{"dataset": "microscope photos of single blood and bone marrow cells", "image_size": 48, "widths": [48, 96, 144], "attention": true, "optimizer": "muon", "muon_scale": "original", "learning_rate": 0.011, "momentum": 0.95, "adamw_lr_other_params": 0.0019, "batch_size": 384, "adamw_weight_decay_other_params": 0}
Rows from block 2, named by matrix and row number. Rows with one number belong to one attention dimension. Each number is 500 + 40 x the weight over its row's rms, rounded and kept within 0 to 999. All counts start at 0. Numbers have three digits each. After the name is the row's rms in percent of the matrix's.
# q: attention query, key and value (stacked) (model.enc.1.1.attn.qkv.weight, 288x96, the q third), inputs 0-95
# k: attention query, key and value (stacked) (model.enc.1.1.attn.qkv.weight, 288x96, the k third), inputs 0-95
q.14 113:514624466551508482442554484526449479532514430475542508497477431462525484573504474550525466510454604516517556485512440496507515458525514534477518464489517505447479447485526450495506535493510526472466546527456561490488512601437558525511475390523460449507559454483525512473507496528473516450
q.15 108:527529431501460478514478480506496541491549483537524443456495482455444526528507462510488490542521448492541397456457613555549429485415542557534532536452510484482487510558446516471564547485452518553529521494511462567505452529518465471489481545512499425473525442476569484512521523522542463432
q.16 101:447512465499433528486550495546541476480437529497476482520490506544401564463520539375578511501440511591485535569568552474493546471420463443468464556453506464478466459478521499531496474519557510508472506466508551477538512539476537554519479459485523439509525461470538499515499505490468440534
q.17 098:508441553437469482467500470452442425480493475566466474472515579570538525474522456513469458534530490560495512444543541476516562520433458470547421485538474495520514483496490480450533523507570504493497513514551556472567496490435462544523437501499437478557511567526530493495530511485415493596
q.18 099:506489512393500455461444639490536502505523549561438552476519496483465509493401499536540522554450463516520514462569416522547473537571523500508457549533523484555461512473482504488523493476482515502489434521486524501498528450484502531544507473526511499489484482614464552471439492441472513489
q.19 108:564421497552477539528479476474499507510474439469542575491570525441451473531463535564459497493531456456508559475546504482457485536474475520478434547523455548452512564531503474543471495496428531529389524538490499491494485532540493566529473456470547530472434536525587486541468551439482527525
q.20 099:542531539497505524490491433476474456468498484417526407472484470531471514535551471438514526470489433463491504453557465497496498487514530545472507541497490489498595460535516536575565508571539514436445489511459589475509506495523510468461568439553428470446491499547444481520503541578551449486
q.21 098:567517528522503477512540424551521581519544494481550509484420490550487488500493540487560468504515420478501441459513573497529542535574530499593529538497497564551445480467489568481490482519423497555505505480482553532544525445414506456481484502463446511414448542469505524502478462468465467477
q.22 117:533505554487538445467511503510480509445523493568554440547522424460556442447431525554505485470532486536518465429451557479539550497546491471478451472522522461481514473509525491434536577492466490550525473499504565535468461419522536501460527460465482600479488429491505479526494544447588530486
q.23 115:493475475489468556436626516500508439523517520440509547472418502475453479500536479480458586581512578512521464455467502558521478498475415528483436436488566466520474520528493576558526529567535523483464468512497538525466462494460516431474536529527510558472498516495473465452485521453479535511
q.24 108:553496509517531474519476550518463434462444582541516587525410454535464526556447499427547548563552453488511504424534529439512508462514506474493530533476467537450561525477465557493486488501520453539446550522543444469446484496408525518520506588488449468515493500514492492484559544518495477519
q.25 109:490527524436536466583509485486452457504457545495535463539511507511469449498470506494520461497478565464537551477441454500556492544461526527487443508497567542489490472479494490476519488568456488499500479521357496555439538503554498425426492517509536452460545602501480499561503446464548500562
q.26 106:475527505501487496483476467569473534507472437502534487477539492485558527556503453494481521495480495555507524542524498455374464517547501489453524478476510518581486480470459566451400560559379447493547492519468568468429427519452562521481530524481530516524536529499492567523516514483476470469
q.27 114:461513504556556523441509446493493475575506539444467522423494536504521539531455462462445531477523488492494525521478521536506496567501457501533568505454421493587566502538479534521427457547461494464438551479474470536477541537624451509507512453508475433513544519558449470467518496554464526498
q.28 104:517593492509529492592491550572419464502492438451501521481503462577499518481554522490440527490502554467433531621490525489504541479423553446413485517499546499531555490519485514487540535461507504430495451476517505435530490445494472483476481463515524491434457497507500507485490527427501571501
q.29 107:537560436457482499495484448502532560445544489500442488501486494521580465527499435534523513542523445537414594533506580526569499497551480494540492458478471481506441515504483485447557521548382511510513534540496516505429456526461513466503490543532521533464469421459493497460476484545490478579
q.30 103:549491522439466464440511482465407510568440510480518454520511561491459523495578493491563492513593522539543550571504522483483514473539445520529490485485547543525524502486545527536504536491514436488463457544495467470481471514445526557524503520517471505494469445423540499573502471415564432416
q.31 094:556509572457473481482507560461452553538501429476466526514511546525595546552545512514439492448517471484535505496414596477506415503451534498490527523505535507486532446514462552417473482482494531478439535465523539491444487480504529531511507499601445493481510506509494532494520407505531423519
q.32 076:524534538514478525517518497499471436542478432475477498541557533574486519506517460540506429446520534546471515483486548463509501498513509466574504461539468450435562518490529532488525497455522487357529474457448581545529555556554543485524433453561520433529475456508468466554514526527523498545
q.33 081:493470462481511477471563538590493542491499532557519480496448472471462515519541436522548454556480507526504509551504474509531488443523507468402556485473480450496515424506573505486480515480485459503580517480434488501534503548479569504479512497562444447518510399451540454438552593515545540473
q.34 087:421527505493482513580530549436510392545467540420509578514450478472560519557558415451513523526487540512482556531501492535529436477514522551479505564465566464534478534516486470472475480444533476486444522531476425484462501548479510479476462552538487507522531523405494498482534466530523529531
q.35 076:471524454482476517440518506476509473551489539492406491525526462574485520504500474478551539523408480529483375419485502596526534476490492498530514565524509473547474480523530524527503523434544498478493547562513526545463554427474500475456523537454496459472521471513480538468502407561433520465
q.36 086:444492563464462548459596497442560508536483520542565442513545473432525448429523576547517453466453489494499496462542470494529509471478529467479540523485510486523513482466529481496525476494592454437526539533476430541553551537510423495542526455503488529482491451461540478476484494446579574488
q.37 079:524570463451523468493527525531511396493500500505483519550442547432485497530505475489546447478463482518470470511555541510452509500515553566537569498512484523547472605426541545519504504553439520478428397425446502540517496515588494423478489475465460506447514511522521493499448503495520527506
q.38 089:503505551459488511485486458512439501472521527534503473518576621455513498562537466456531441545530494486497447462509500495553494482473531536485477560540482441544513453442500457545472469572572463461462497482569451520474487496520515402444502557497569576491514501546453465520555450526527446503
q.39 080:490475536468452530523551546547402519546518532451559530496551542554515494546511507533481506512510473470486500505459507490498440533458495481440433485494513504488492498545467440467488451446517442541384531511541452559482487499499490558526455441533443466493486515530647487492487576470551508497
q.40 086:523571463505505481568497500470495471534515506507511525492483423507517465485437499435600538551558473483506513425485521517606532541519521433509494507478443560465476536469482501506503436488450504483533556379533527583455540474435526458543533561442481498498515432510471498494523525515465477509
q.41 081:562418520434450476500527544470552447484523516553486459491584535480476499525463531461456467488495495505543532507452456516482465508490530486502449448469491518527538565487476519456440525474475516541497443554579461553506593471449496494472516585492577516487511544517504510575483400549464494560
q.42 086:477572492544514518530483488485477561499473465455486432509502431554504507530513501469565506452483517467486440531492569561488546472424555521448475483507519536477467473500518488456524546529436510549510473521485560499470517474421510456523439538406538492474570561465637475500476488445527467507
q.43 071:509480449448533448473489549522446440488478502447507500484427520575519505465582487447455498473541557532493488470559529478538556536503494431488512528489557524525463439465532546467485514532562535434453464547488489454537514489415477532553474498572485470548472526516379533531538512436490493478
q.44 086:492534578544547613585572497554469525485446461470489498423494434532521502492561470512400532442509494451542528541492509463518547525510540474469517523455516535571552518482447485459520466473441476473494465445550473525480525494516461497423491463523478574487568483482509546500476450523507520500
q.45 084:509593518469529507488591512526496538488499449416523519484488471531593505551488456587454480496539451508485469496498426511484535464538476523433487402463537476510476479454493533540495513541544505563512507547516409461476462474500547500498508528516472567549527432473561487432545491512432475495
q.46 090:537432509430503418497515510566490557508478477567439571473497528556471496493533480491488460460477466562451472562459564496514537449507501493479526479533517551539523484433534498472506489396608511562566464462550477445530491458503453459495538475455483555514494479429580486492501510496498503498
q.47 079:487527508452454517518512495575483556470470471495508436534493519526573569517502483451608477508468530604481540535558536455450479439457481487476509438393546486505461435494496507461505502516541477501471480497525478519551559548399521491532470470496493427471463520513492545535475443482515444519
q.48 076:523595477505454492511526477463444500549513476447507508540556558466528451476453515520454591509518482569449553510551536538482452430449413535483481486475526569511528486538499543452453554515406462471579479487513473453472521494493486514482569529461498514499475426554458475486493504496555440495
q.49 082:499509444505418525514502532527526477452505570448448511515574589562427511478524491440443554540468499526469433461524482525518519521474461499504518539486482458484524537529550543526525549564532494479550525427509474534519473434540480428466593554468483506472456525553445507489472506506459590509
q.50 079:434547422513478494419503481504518447482595501526545461489480544558498509434512416491476538525480535548531525533554571486566476499529503527422497427500467566524426501473508492492518569571403549489479479492523558523487500484580498487435533470513470539490512552453504498511463479512483487523
q.51 083:456410568517536437494487453437509533492540501551547463514484490580454519499465452540489493464550525527493562519425501472535483529430437516556547533475469482474497498568533454488477531499454482485539446480589538513485452494458553499561487462489519457580519418518532421525548518477500512474
q.52 080:476509506547497509575489515538541552478533435556558471489444517530543488469493515516478453445473491511582451551545485561401522420473495477604503490489449508486537483509498442537499499433503486506514545494595518527554521510489472435505484559484516523556500483463465428466534523450513485415
q.53 089:524508542554516423428495468484506539498501505418527547536449529523525492488500581462425395496479479492525433483516579518638495456467467457552554490506529531466490526470452514520520484593495535544512490503476499472547457471469530534440509510497446503520576515521493533511482465501456486539
q.54 083:558563479536447513520425418515460520509536500447496552495541478489533432462472460495495574500473457490434587511494539504495542566459454449600483530456513501514438524520450543494510520493451460539458555470528475490535516492481531482396478496461555543494440454424495512507500524527484553473
q.55 079:470463536488478525467512447466511465435477416526474438581541485479557466567488497529552489518514528543488532470487490499521534500552558504497428533480498453426469520489550417473417506490480456612526510476430511494517475482506562551548470476469497585529438506558513517551488454477499463527
q.56 079:458485519501427553480518464500542553578500497462517507490543554471517559514492531472518478537531443533510484489502584424471485461490578555529538505446460470522502480491439536494499504466508455505572478540493465536507439574498480572501536533415474479520492471385470506586533530535472428499
q.57 086:497515643469455459557519470514444522458536510421570447524454510521498521541438498461515517499525491464526463548443478475553504480548487543544459508529570529547525490497533552506502518524473440523473503477416552545520466444500504523467539461558473534440473567462487493472513453518525444427
q.58 076:544449503404542538451468480482585440530491505411532449545519526499515538463570511467528496451510498499521484453530537563507474484546469484469487583451468453545571512514504537514475426502498469584483450472482450466549444420433564509518495551517497489521480495526493476580492473497548496506
q.59 079:455523607514541547479582528501501417445463528541438553468440503550492517456477530475520497509543483465440526477471512529477489438474464505480459462506508480440500558536454564499494471536471442483524498496426487535545484554509515448473467542519513437450438553488559510451519596527530457536
q.60 081:568549437482498508503477514465462584508492469421469517473587559501533501493473484496419542462412540500499477456435504547496482487456486548481416482497558508529513408479522550469569512507540550456567422490518504543465508475566514433428516510536466513516562514534493507525483468499522522498
q.61 076:434503483571537538516508526546519492449588497527541438519519462491564485520501526519526563492495547460537464477422505515479519474393501476506498499497600467489461518476502545462460450455589568463565487478560530485486478411509504489491530468530484457413459538508469508530525514420517518484
q.62 085:496513492475475530456515545439503525524511499465464516472472506451544534455514500460428482457562441496519424460458605512497470491437518506567512544501509509489547479576484548479512556512574500569437573468532445495480424534557463481560505520531443501457518524573518510443504538511469434456
q.63 087:566510452557527464535598438506535561459449495402537530513520410445512501534446546503517533464496513531502505537466530510513507474557477508448476556513513409403534499474542453562472496528541512445480472570495447491532527573474523492513511458475542459481456466493564498529456483499527505494
q.64 108:483499519541439604471472471528541474535445474420466462480526546498480484513516559530543573500519538591556539449559466488534504508464478532446548549506480522466459392500455480519515510472490473540524452466519539518479539452498444470453401571517476491514494514534506476466568482446542480496
q.65 110:509522502448582546515546493401395469489483545485509506534499423516576497501463462521456450485482546522489480457494577522469484534440474493591476534500495424454460433474489571532537477536498468516460522486521497460539594446463488494497527545545455484514519545539507577489495482535520537500
q.66 106:573489488513501545444546518467474564541505507490539507453482522430447552502417477526531463524453487470512466499564494446516525486509533458506442425494573508489488501426543539546463381545482493514531526495564520558510538523480501432506479412540493532500532471486554431533563448473514540512
q.67 112:567537517506471425567564457461442478487493505522515543465541515489536534504527504420468481470486529527554485468547490493511560487528474480491589485437531524496511469532402527494496477560474490451522469579549496577451431477459486449539442530522431554464433526496479483513516510489508595498
q.68 098:526544442453430580471467524511474479523469466479546527489445515459580472519472510506654537450506486412533521459481568486483514536464560495496566509504446480486505414469542519526582549512491469492554498488423528451505551466525546533475478493493538458488525518484483507505491461481529510457
q.69 118:419599471547470566521477550482468531477474529489542533526483507483484478529465500463420532548549461530475472476475500520519404507469484416559448533562518541580500544448590467533463508514476499524486462535493543557517483570449459502508483477403475478532538444488484488504509535493494503445
q.70 119:565513483492539512459496510445479516506465492534497476411470476460523588454511504470503531507495505487480456529541508525495497515520534550480553562535544497471513511461500477526472367535512454538482559458524532384509525562518516556471557483453514534512521552447530473509514513381411509478
q.71 114:538402479520493428489480583471551529529483498537491532532447545509459483410505573474497489511443513526492511481575497506522520557541416499507479571449469529590405448520516517493535528621449440529467494455507501460514480524469455474539501510486487462521499541512491483491479515504551455508
q.72 114:521434506446538512422514555516425491533513417495555523557506466548534470479434451448480505487532520481440628545565499476465547526523492551504495563493529451534439458478485527482534473410500479438488483473522546503445545495498462478485552561506460497522535485530493500537567544483474492535
q.73 099:550496497549517533481446493512549574425493506488520547493565551494481477566464455466528505466434417500530476563504457500458523525552515486528432388545613513529512512507450425438479521479450480504521474513557492479506560492558494494549506472506466456539484475464533521478498545418507531505
q.74 105:546574473441517486538581525538518495541455492545454525450491484571491622511471518531488586485487516524516499438478450505506500487489536464551545453478456554548506473492487551478457520466548472504477484499525526506504521529438428498486505481556539419420502479451481522436429427558506463511
q.75 122:522477529478463472458495558471496531445472573493550435519493571496579483484526509509521506511535588522557505492557501422480486455508486428502567458489488465482486481428519549526490414424444570498535463568471552504550462507522521501523541516477530465556481437538546490451433531554500478469
q.76 125:535490519433504471422462544442573522481421568444524510527551501522531517443503452535466490465428490553497502555428581484481459484534480548583480482525522471563478514501461508454532540443509451529529494538518512466481460588505429539529528468511427511540542528511492522492493424451488496522
q.77 107:521514450466446449463498583498578483479460434480488499526556419625589484474523514494523410498480509489535491536526491494508504465478527521539465528481509484449512601542522504510483462458489457463463477464496493584551527454496464515459514491481525508446452546513536491593500483500540538441
q.78 111:455519456507528522532473579525473518523543463536570495431472487469583517525407432590445516522445498526533537514500466453535416484476506486515449526551507567486484450490471505546497475536510538544547505538425452496482441471521425462547444480565493514531521480487503462529471485573527527459
q.79 113:458520468511476506528505463493476474511453460497466548523493519515581542497531481411495466580477468464466541568516564499496496471495414499485550449534545523594363490509514437515523570470432478452531531532451502494512554526520478511465444483483509532516439463474522470495552498513579541495
q.80 113:558458501415454573604514534469506440510507527499522486384405526553525546491530488470476472532507534535516404543511511535528527503458473508471499525482531523553490469489521465508481469474421534579485533561490499506463451460551570433494458503569497485501504484524469440480478500469520474474
q.81 099:497506466551527540515521502532501477521517448522537492426454541570552488532468522522507449483558516487452527451521504474542555490379523594479475451491432541438542541510558549522434585508529492497508506495532459434448463462511553468441538515514493515479547448469506469503562430448489509515
k.14 118:543644530532502504445590523484487431508482482518507588591511477501489473547431509554542482462516484524486467506510455529507471512472499532559534423502560499443463456511489441543517511507502475437472503523483531487460500463428496529524544395458546485507527458577478503492514488532506474485
k.15 109:489428440522485451450486558473467543568466495463433443481462483489467490541426433546494465482507492510517462503446560522503521521449567531529543532473535535534491451456465575492580524459455536507471523473533491545471507525508477504500457467521458470518586503498582529581544573519509567463
k.16 100:512517532426500443505486518536471519508462499509504438527514513506423546508532518514592468519492571537507506567468466463526515478488433512544547586495484498517497485519525474558427486488489526498486570469579547507527545487429528431532527428440543397493433478478464499472493480488428549552
k.17 098:444459550505388470480570509466441417441434461550463485441451542575553504462558455541501533540534478550471524505501492455512479510475481501520439516457502441476512449534532493503587516534565522542518493539531520539514558507512504486491466568458487529544447552497506473450499440524463496535
k.18 099:457462529420530503502463480563561417490511511532504528393529437455536486455430497505531480538502453480539545457488390576491502482520505450460462653483509502494529525560458470540544520517526519513499529495492507497474517486470548513488543503546455509472531487519499505463521512510502512408
k.19 114:513495499569498516475465504470532550429511491468481574500578536500427452477443569508486511487503481491478502530486492511449537527495499528512417604443436508453507491521490484505477472532452590558409506554491487497549485512561486518520477434430568487536424526515565473514453475443523519483
k.20 101:582464543436518530514428524482482475468524494519540452529454437559438500550560477479571457505568423622529443447567533420451468548497477502510484537467523532490511501514568521486535542511435484454479442473540543533502495467525493541522539485468490512474536500553510492449450488517500490485
k.21 108:534504555535471499514585437592545555529475528496479471476386486528519508534482508438476513490475466428449488512491559512490550512499557479607520491468494577618467482517486521523546536501465513497446471486429532488574514518408474527483506460494462478477468516476488494484462475532476510478
k.22 111:439561504550491429497526443456516476526582492532504463475464479420454462481486478517447527485461509476440492364490563488510523451502454552514446461560492471516505506521542519471555542541468499605564539524512553476524524551494534512515556435511446520435490489505468481554525507524523480496
k.23 112:493495523510503508500494475456488518442469482406536479504427441515496406500510505505548506498518478503545518447449464554544490444510467466476448488459566439554471545432463538552492497530576606437507520551581587567483503507480505482481542526574540497495494457474513477470540504455508501544
k.24 103:558447490483538508441538483454474436470508502561551511567473513544497491529461478472507579540519477518421505468494536476519541496490495441474542584478528466524471569467464503482532478451499512523466525566482424496526592535446499504499466519544551475518464542458358451470517438517513481502
k.25 106:507542632474458491508483502527481499509512491463546494529413501533437520460491509391513530560460561465489480478508511506507484517465507516473442520500515514497442538502446532505527451575447506514562455503384535563506491558558537521505423488488418499524561472547514504532516514450491504536
k.26 103:447492524578443571550489471505473540493520467513530468455542502477504458478547489495448521480437485522447505566522472490431462493477497488501610450533555460519484525515456528523406530605426513434520506548495532426464510493473480487541521462531546491494561502537434430561506501528492498514
k.27 117:522472535515529553478542489486497451505495517535535533497499451509503506507526560532502475545458474467556510544506566497495486601583507436463476530484482425539385505494543560384429493484483475429453520491577512541479469500536442548527431503478460486478497501525533578461499481471522495466
k.28 102:529577438540566470599452508539467531515481492426488556462457514532497543487544492461540536532496560473436531564500514483557543410483453444437481503539569502509500419460580535516553522553535466496486501503507504456501457500489512483466510503450448516475467508519530520436501506451482439438
k.29 106:497473511517520438506532429527531551471555489475445530499469421504533471499497483517471541555515559505464469544469646503474474519524484479473437445482519527481536457539430545500510442579471460492501532443434530482429469537439551496517505474537461557538523468455491492518511520577476491565
k.30 100:482552522444509463508476478411414495577467515508449512484510499461462508527493498507473542460513432476465524515511490519532518485560435499566549467453483507526568505518544487634452524496509467438454505582399434520493502530420493480516512496520576544485510496481510490498523482542566498535
k.31 101:548508520519504607499481519483526581527486475559479533514527493542535585502543473486445498469478459488483531493443553499556447435402454543467480509464532488500537394502554505411500495490495543509402482418498518514465537514521529493489484507559460502504528475513499476528573458500543501566
k.32 085:492524496521522573513486578443546526476511471462481513470517533597451543498548586433483533443523514477504522512499511482518499555479528467503407572459465505416515460512485543472413431491485530458455507450544516579488553506505504504467420490532522480522447513516461464499568506541479494570
k.33 090:526504587488502573548470506537411509471574472418543487493490466496533468503469535487498521510456571475518498520479586600471513510519520489412465481463597447474513500556470513503481460510563452522529542450443499502489549536478536550432524506511427520441545486477475553542510490509494508481
k.34 084:491564513554482503514510527454472399495573430475498551500436520551613479481517448462541547466540508557503502549462480452506453466502437537486539496490573482517499524459488508397461538456493448474477450478522506546465493496516502501510497561549402498512565463516450471561526522468513501496
k.35 086:428549508469513510486447520498517452565454551485434488491543451588500524550474469505525532475512495583493503449460519488527507502480470482525563522435534480506482540472509521484433604384556497521518501507581519551516587514442522498513536481470480424486552523529487549460447489462518479472
k.36 090:520598531563513532501487560486444503453512527457500534540515468509525503433451513516520514488426467449523538463466510516504550536464502526487483492498540495506486409524558541509512462555539497567440615475438518573513460489485465497505488518502432484510476497565498505515509503394519515385
k.37 086:589471530496547438473515495554577485538522486506425477500475516459463505523463537531459475494501484585466530643482441487497516456527536507543523518455513529455558461529526498449466538531516455501444504422476414515483513513543516472461566483438470491474461490503515559466470448519556543480
k.38 090:475509486428527398552567516511461439555492493598537554537498549512467468538463469527540498541560533564442509454498491474540446527492450506508528488451485421455549493494492485542440453520524457466462521449535463489443468504481518468553488467476491511506497517531557497585559570474492533558
k.39 082:448529434477537492461465497536439545508547524567566537521547469604528503565526494450481457497425451442486446532503584498470496488458544535546443537483519516559490469529470470488564490467436547516461500520445489494480478459518441590536483430484438459470459492492517551493529533527499482486
k.40 091:449476532462517418542538501486600516568489516525507498517376463560486506506481435381552484492511554512519466507468483498561544444515493441525439554470433538502447477457488558512555487493484530476547519441512511575487513508460517478511478538558451474516537480464485546467516527474476490502
k.41 087:509504425433549525476634544457433520503464473544509520505567530507451524530464490410451538534513545479515528467481382529459511508576521536451494511446475486564511519515545404481485515454514516539462468555559490457532488491458531478481485524522520454500542508481516502458476507494503542454
k.42 088:486567484480439590465490466484493490565468472508514486537465487460408456476528557452523510570502565466540519532543490463562517531494506494525482497580483532483525507493462405549512551563521409480525482588524521522527500477478443492489541494431538528449548492497496466487479411511475446457
k.43 087:534581511470520413499554441500405470489450511493515523519456446513557517574488504542452520485560453506431536482484543533515499506515495463547567440463577430496500474472563522488549509549527488434529511539478452498516543513440448540500508522531580508472455524488467534441519452538475480564
k.44 084:535509546532466585625558548540446431550428513459496431497535487443521569495528470455486468535522456526532506508549518453575509518524541457495540476546486535581518487457508544474525437468494499540481479507539553459482484465504450488460483558453438476472500455489447486521522457485496490438
k.45 085:567555516477520479541501517474495468503543507416501514549552509526542550564504476548443464597520557511508517460510476565473527485461481522493443343462524531498486491472509447521478510488515527477509477464503509477438463455537482464519555476476539521543538470561466528427565472534462487422
k.46 087:528501539465486494544519487484495502454517514462468477455512529542478492530465513547516548546523580454489455498520488473618476510497450476484523473550513493527522576528478447546475524391546410553580606541446439468479523502485464463506514441424542534452451494513498485501523534502502504443
k.47 088:472593447470475566549473461565505508402480482494454577462469488529513517457514528463547528496510542461451496502518452524511539471495488537512522473474515541491546503565479499504531435589481450472453559503551501562508570467375530488516534458503481505482485473490431488478491541570458445491
k.48 085:455444509482443551497463497436508568519532529441498459507528510454576467481515490448477493498548492487465480565508452499537536392500522584506465562555493496571574551501512508601460463517485510509470523542501519532462490508462515447498548515494409556491504447435437467512552518537479474501
k.49 091:477421464493462466531469539455494575492394583548566438513567535502483522556546469456525476455533489553476474508460516472534470504454486514521554546448515484552548448530545415542440512457509559469553547482497498536515476516444539460543502538489514469510485536500503526458456509464522580531
k.50 082:560428454469507449473506530567518482534524431585480527519500560528490493445516444530453500473482498508466552580507580457539478480553511573476503506525515504555496444489555495519475522489527460464501461494530546428498460500489518502521528506500510540455473511380454472419481430580498501552
k.51 091:408443562553499491474562461498534534492589501484476469409466515518458474487517517504431474501429580452527463517467466540516451536495463511490412581513579472549491446516530530508507484573455569453537492522512519512492479513473498476524465491498453496499585458559535475478525517500476529444
k.52 085:460514562610432456536484522614483543502596494447565472443533490512486423472491511463504507501540520538479512498515495514478542594486485463545455507490450557424489501545504476470520504504509497469508525503536452441519572502433462474518522485461523524488555518543498491496472492413476439456
k.53 090:510519455499547471468558470461462531567448515465440511545577567488469556502494505483411482513441531512477546472542520475596501511484447567555536498505477452431431529453491507553522499493502444476508490414579540429506558522473493499505504495423574469514522536519529511453471507503470519534
k.54 088:524475497543490445488488474523510502498517551480518435478423536488507496464540485433496484504521504502534522532515498468420462453519470490519525483548538447606508511368473544568503516472521547564483462494556578542576513545473477478432491471498431503418491516460538513529490489429492537435
k.55 078:433486458485483452500517429468546407460450454501539539560469473481499497498433525548479571466524520533473507446532496519462513464500522560476430527501504496425526514492535468477495454562498553622540499519489540521532458513584461580497476480486407539504522521523511527501489489503422508550
k.56 090:475618505527468508565496443442533474537556518483448510444532538440447494447430492518461554529543522409481461449498509511490545531526571524508572523497546554477497453532430520499447484522456503463557533446498453535483538536476462513544471484479446512543519534479539491579497522512499535441
k.57 084:567444523437440530500556490548412495506569440615486525498447569500491555561494514448544456500493441509505557462544553464502489497459537467512476430448465585523448520506520522486478535532494469509458440447452498532505547507493502497511535412460509513482528464457535479512529504508475561512
k.58 084:516581504484576496518545439428449479509492508519466530527474525446493552545537516449570534468559559462401490421455514501513507520511437544550505548456472492517546455491537515517466576449464488558424541438408504445506464516527523477509493468450518468541520468536494500488468506519486505560
k.59 077:434517508544572502517488487516445440506517486583501454527496533518556531430528578496532455450534548482491508575555561522499489511414510501436532439444512549413492610506507500525517500503460486469524409484435440501551489460461505521445463545519471477484454463523492518496509501536526506503
k.60 085:516475452443489455431455593481495513493481490516506416431572538505482556562534425510423508523500512514548521480420426466565527510483501578513532449488508499509507431544524479493546535496517469529580518574589451448489513469484515450482505489504513496489468470548535495530533460491475446480
k.61 083:479549491499487618442491511533503464462461522544527465490445557475536528611447543503495494498523522404496544450406498472530528429410518563531543513534495499525532474522488505486422550535521458475481529490501486489464497498489561520491585482498528538545469479498474521472547462464423488521
k.62 082:484449479571490532506486507400449505547526519518429518561542462458480472504488431572503469463538531474514487512544579478527470493442513516601503465499470524501496465519489476468492504457496516497472504450462408554513579493473464498537481452555504517514557501579560556548479400510542513474
k.63 088:581520453520519523556462458504516539457502493442587557529487503438535504484433584469450528459468540484485464472428536494486550420515467510489434528484518512496480486502538522522499511617424499449430472526546535502555452501485522503534480486483421504490496504589528479484471557456494520460
k.64 094:440507501497501575440562479521440496500470488499425494526463512564496519535535561549518515541501562476493473453532491539543507502445499598540516555457485523495471463427466447502534506478508569535581479475470538497536458502491507532425420497459446450519560499511580506474495447448421477486
k.65 098:539467473508534571481533512444474546530436535510501465512437422489543539566489461436453451464518510503463443455465550483532509494454505448517549528480509482520546505524563551424516521499460491505432480503498434448526516512440563485461489528576427483477576463574457549485523516558556519490
k.66 102:478539501459522511437506490472468565538505429493532483494502504481473513563465493477525532454476486510537530519435593440546503515458468522533482442427486519497475448472557525464484446558433548435515500394570543603496485515579539505543518446496512455491503503495578491534518534466501509553
k.67 115:482580476502498451519569447514496489533464458484550529534379507458547469450547526467440527509489499526448512529477441456456532453514533492500521489471523502495507512431456530545541528631478490447511409492521545543511473530449560493479532535486465478513532509385494481516505544491516528529
k.68 100:505582431535460555486483571527503517532475459491451489470490461467465473430549543489544498450504527415572520451481532556476467568538556478480500462466460455450545461502484493425631519472514486525561520512460535482539509457486527572489484509547556486496468520489529504561487489462517486446
k.69 116:509586517519520492542554524458461448482504513458514552490535479493506450562462535513484562474548451513455504471484521542556537503516491520576498594469510448495495437521563477544388482481516529480462559551520466470505497524423439482519525480463579471500438497534558473511531455417530469458
k.70 109:515446459507511453496486516515402545521454523513540424539564548509498570518547464497474485451486532531514537529489504459559472434457514466485597496441509461444501469467496462504450543493511442559576527420538453438501520535557514458494563502478521466492493532487522546479492515432513585551
k.71 107:539495450545508438519491513462548575588569498504452526515499542496438541493469559431484460521505531459446484576527444501524539525533479507546511589458451563531449438463563502526555573555442462521461468466502490466535465494543484472508482472436528469471496473525443515467477482552446487489
k.72 106:553464440563540504434564544514507476507548494477490497535461504487497475546507461513515483530499561472513467599473479589536502464488534462516470517465517515511375458450436567471488490442472531458507470485516438553454521505501443515498432517586455492530555485478491539534595537497484504470
k.73 097:549525486517522498421504432473531532478533521469547523515503470551550491548520510506477504517467493528525490511463426489410495535487486503605519346486505515524488517510429453419458519525529508496484513456587448500505461481553465473536516415434531503505516530565557534534466497478478514502
k.74 099:492521559483522519500620452528522450573498516566484492521504477521560609469582476455459498486440439452497493464474503532511507490488486404516460491485407507529465510478532519508528483495486497564491494450539579535490607484440511491483518472500504454455495488456485509493525420529480453512
k.75 113:532491432504514571507513466476455549411459453478449502428588501543497507419483527550460541494527482498447507582509528479478539540453445511508462428460498496454500524512575533515522437512459508441549492521521495497573546478517517497486417537500565496540438507477504455508517548586503486540
k.76 112:458534423513537437522574460394514507550507505437465529539551480447511475553551483589445448499489498516504473513536588504529442532513465543511527443548522441505468493517485462513508538447495444555495561477515527438411439502459485519512534420490494493533552486490491485494487508566498534517
k.77 107:563432442489413497471528558450537553459435461438501531487487511498550466526492503534494399467465473494572511537508430496572488442469498496481459536444538538546536513534512468574556517466543541556442495490527516550559502448498462488451518494552484504489438495482560511522509484504544538433
k.78 112:428482506518472573597465509509477484492600471504524507387504515511545497501498465508409508469465435481502534497507535486479476523451517534558457502561533506546482441549537520416522503575478507488531485524428498524509453541527455491496503506546440583507510520525567448545543456490518441498
k.79 106:542579506483518498550416470452483532513518519462503565580523481558526546508486533450551555544525530421498454540449510481525535469465434464472523462536544510557573545447475501489520484408508504553485557517377530489465454503520468479497470539492457491482458487425461495515516517464537491495
k.80 106:508572464334535586549530539584474457489426441551504530480485516518405542476528506449458525499513500541477530556550443508434492486533469551489523476486451515540537467495521488517515469491461520501549418473525510458485501499528532458479467478476512474551534485484506471542529467487549472505
k.81 104:442540460558592553467521499536547460512522516500565511407531545494506494463521511475507467502515576516499559500502447498529516480454487541403433439480448522478490515470570509467467544460526483469519454482550465467526430483559604530466512550503428519489477474506482580455527509480513491453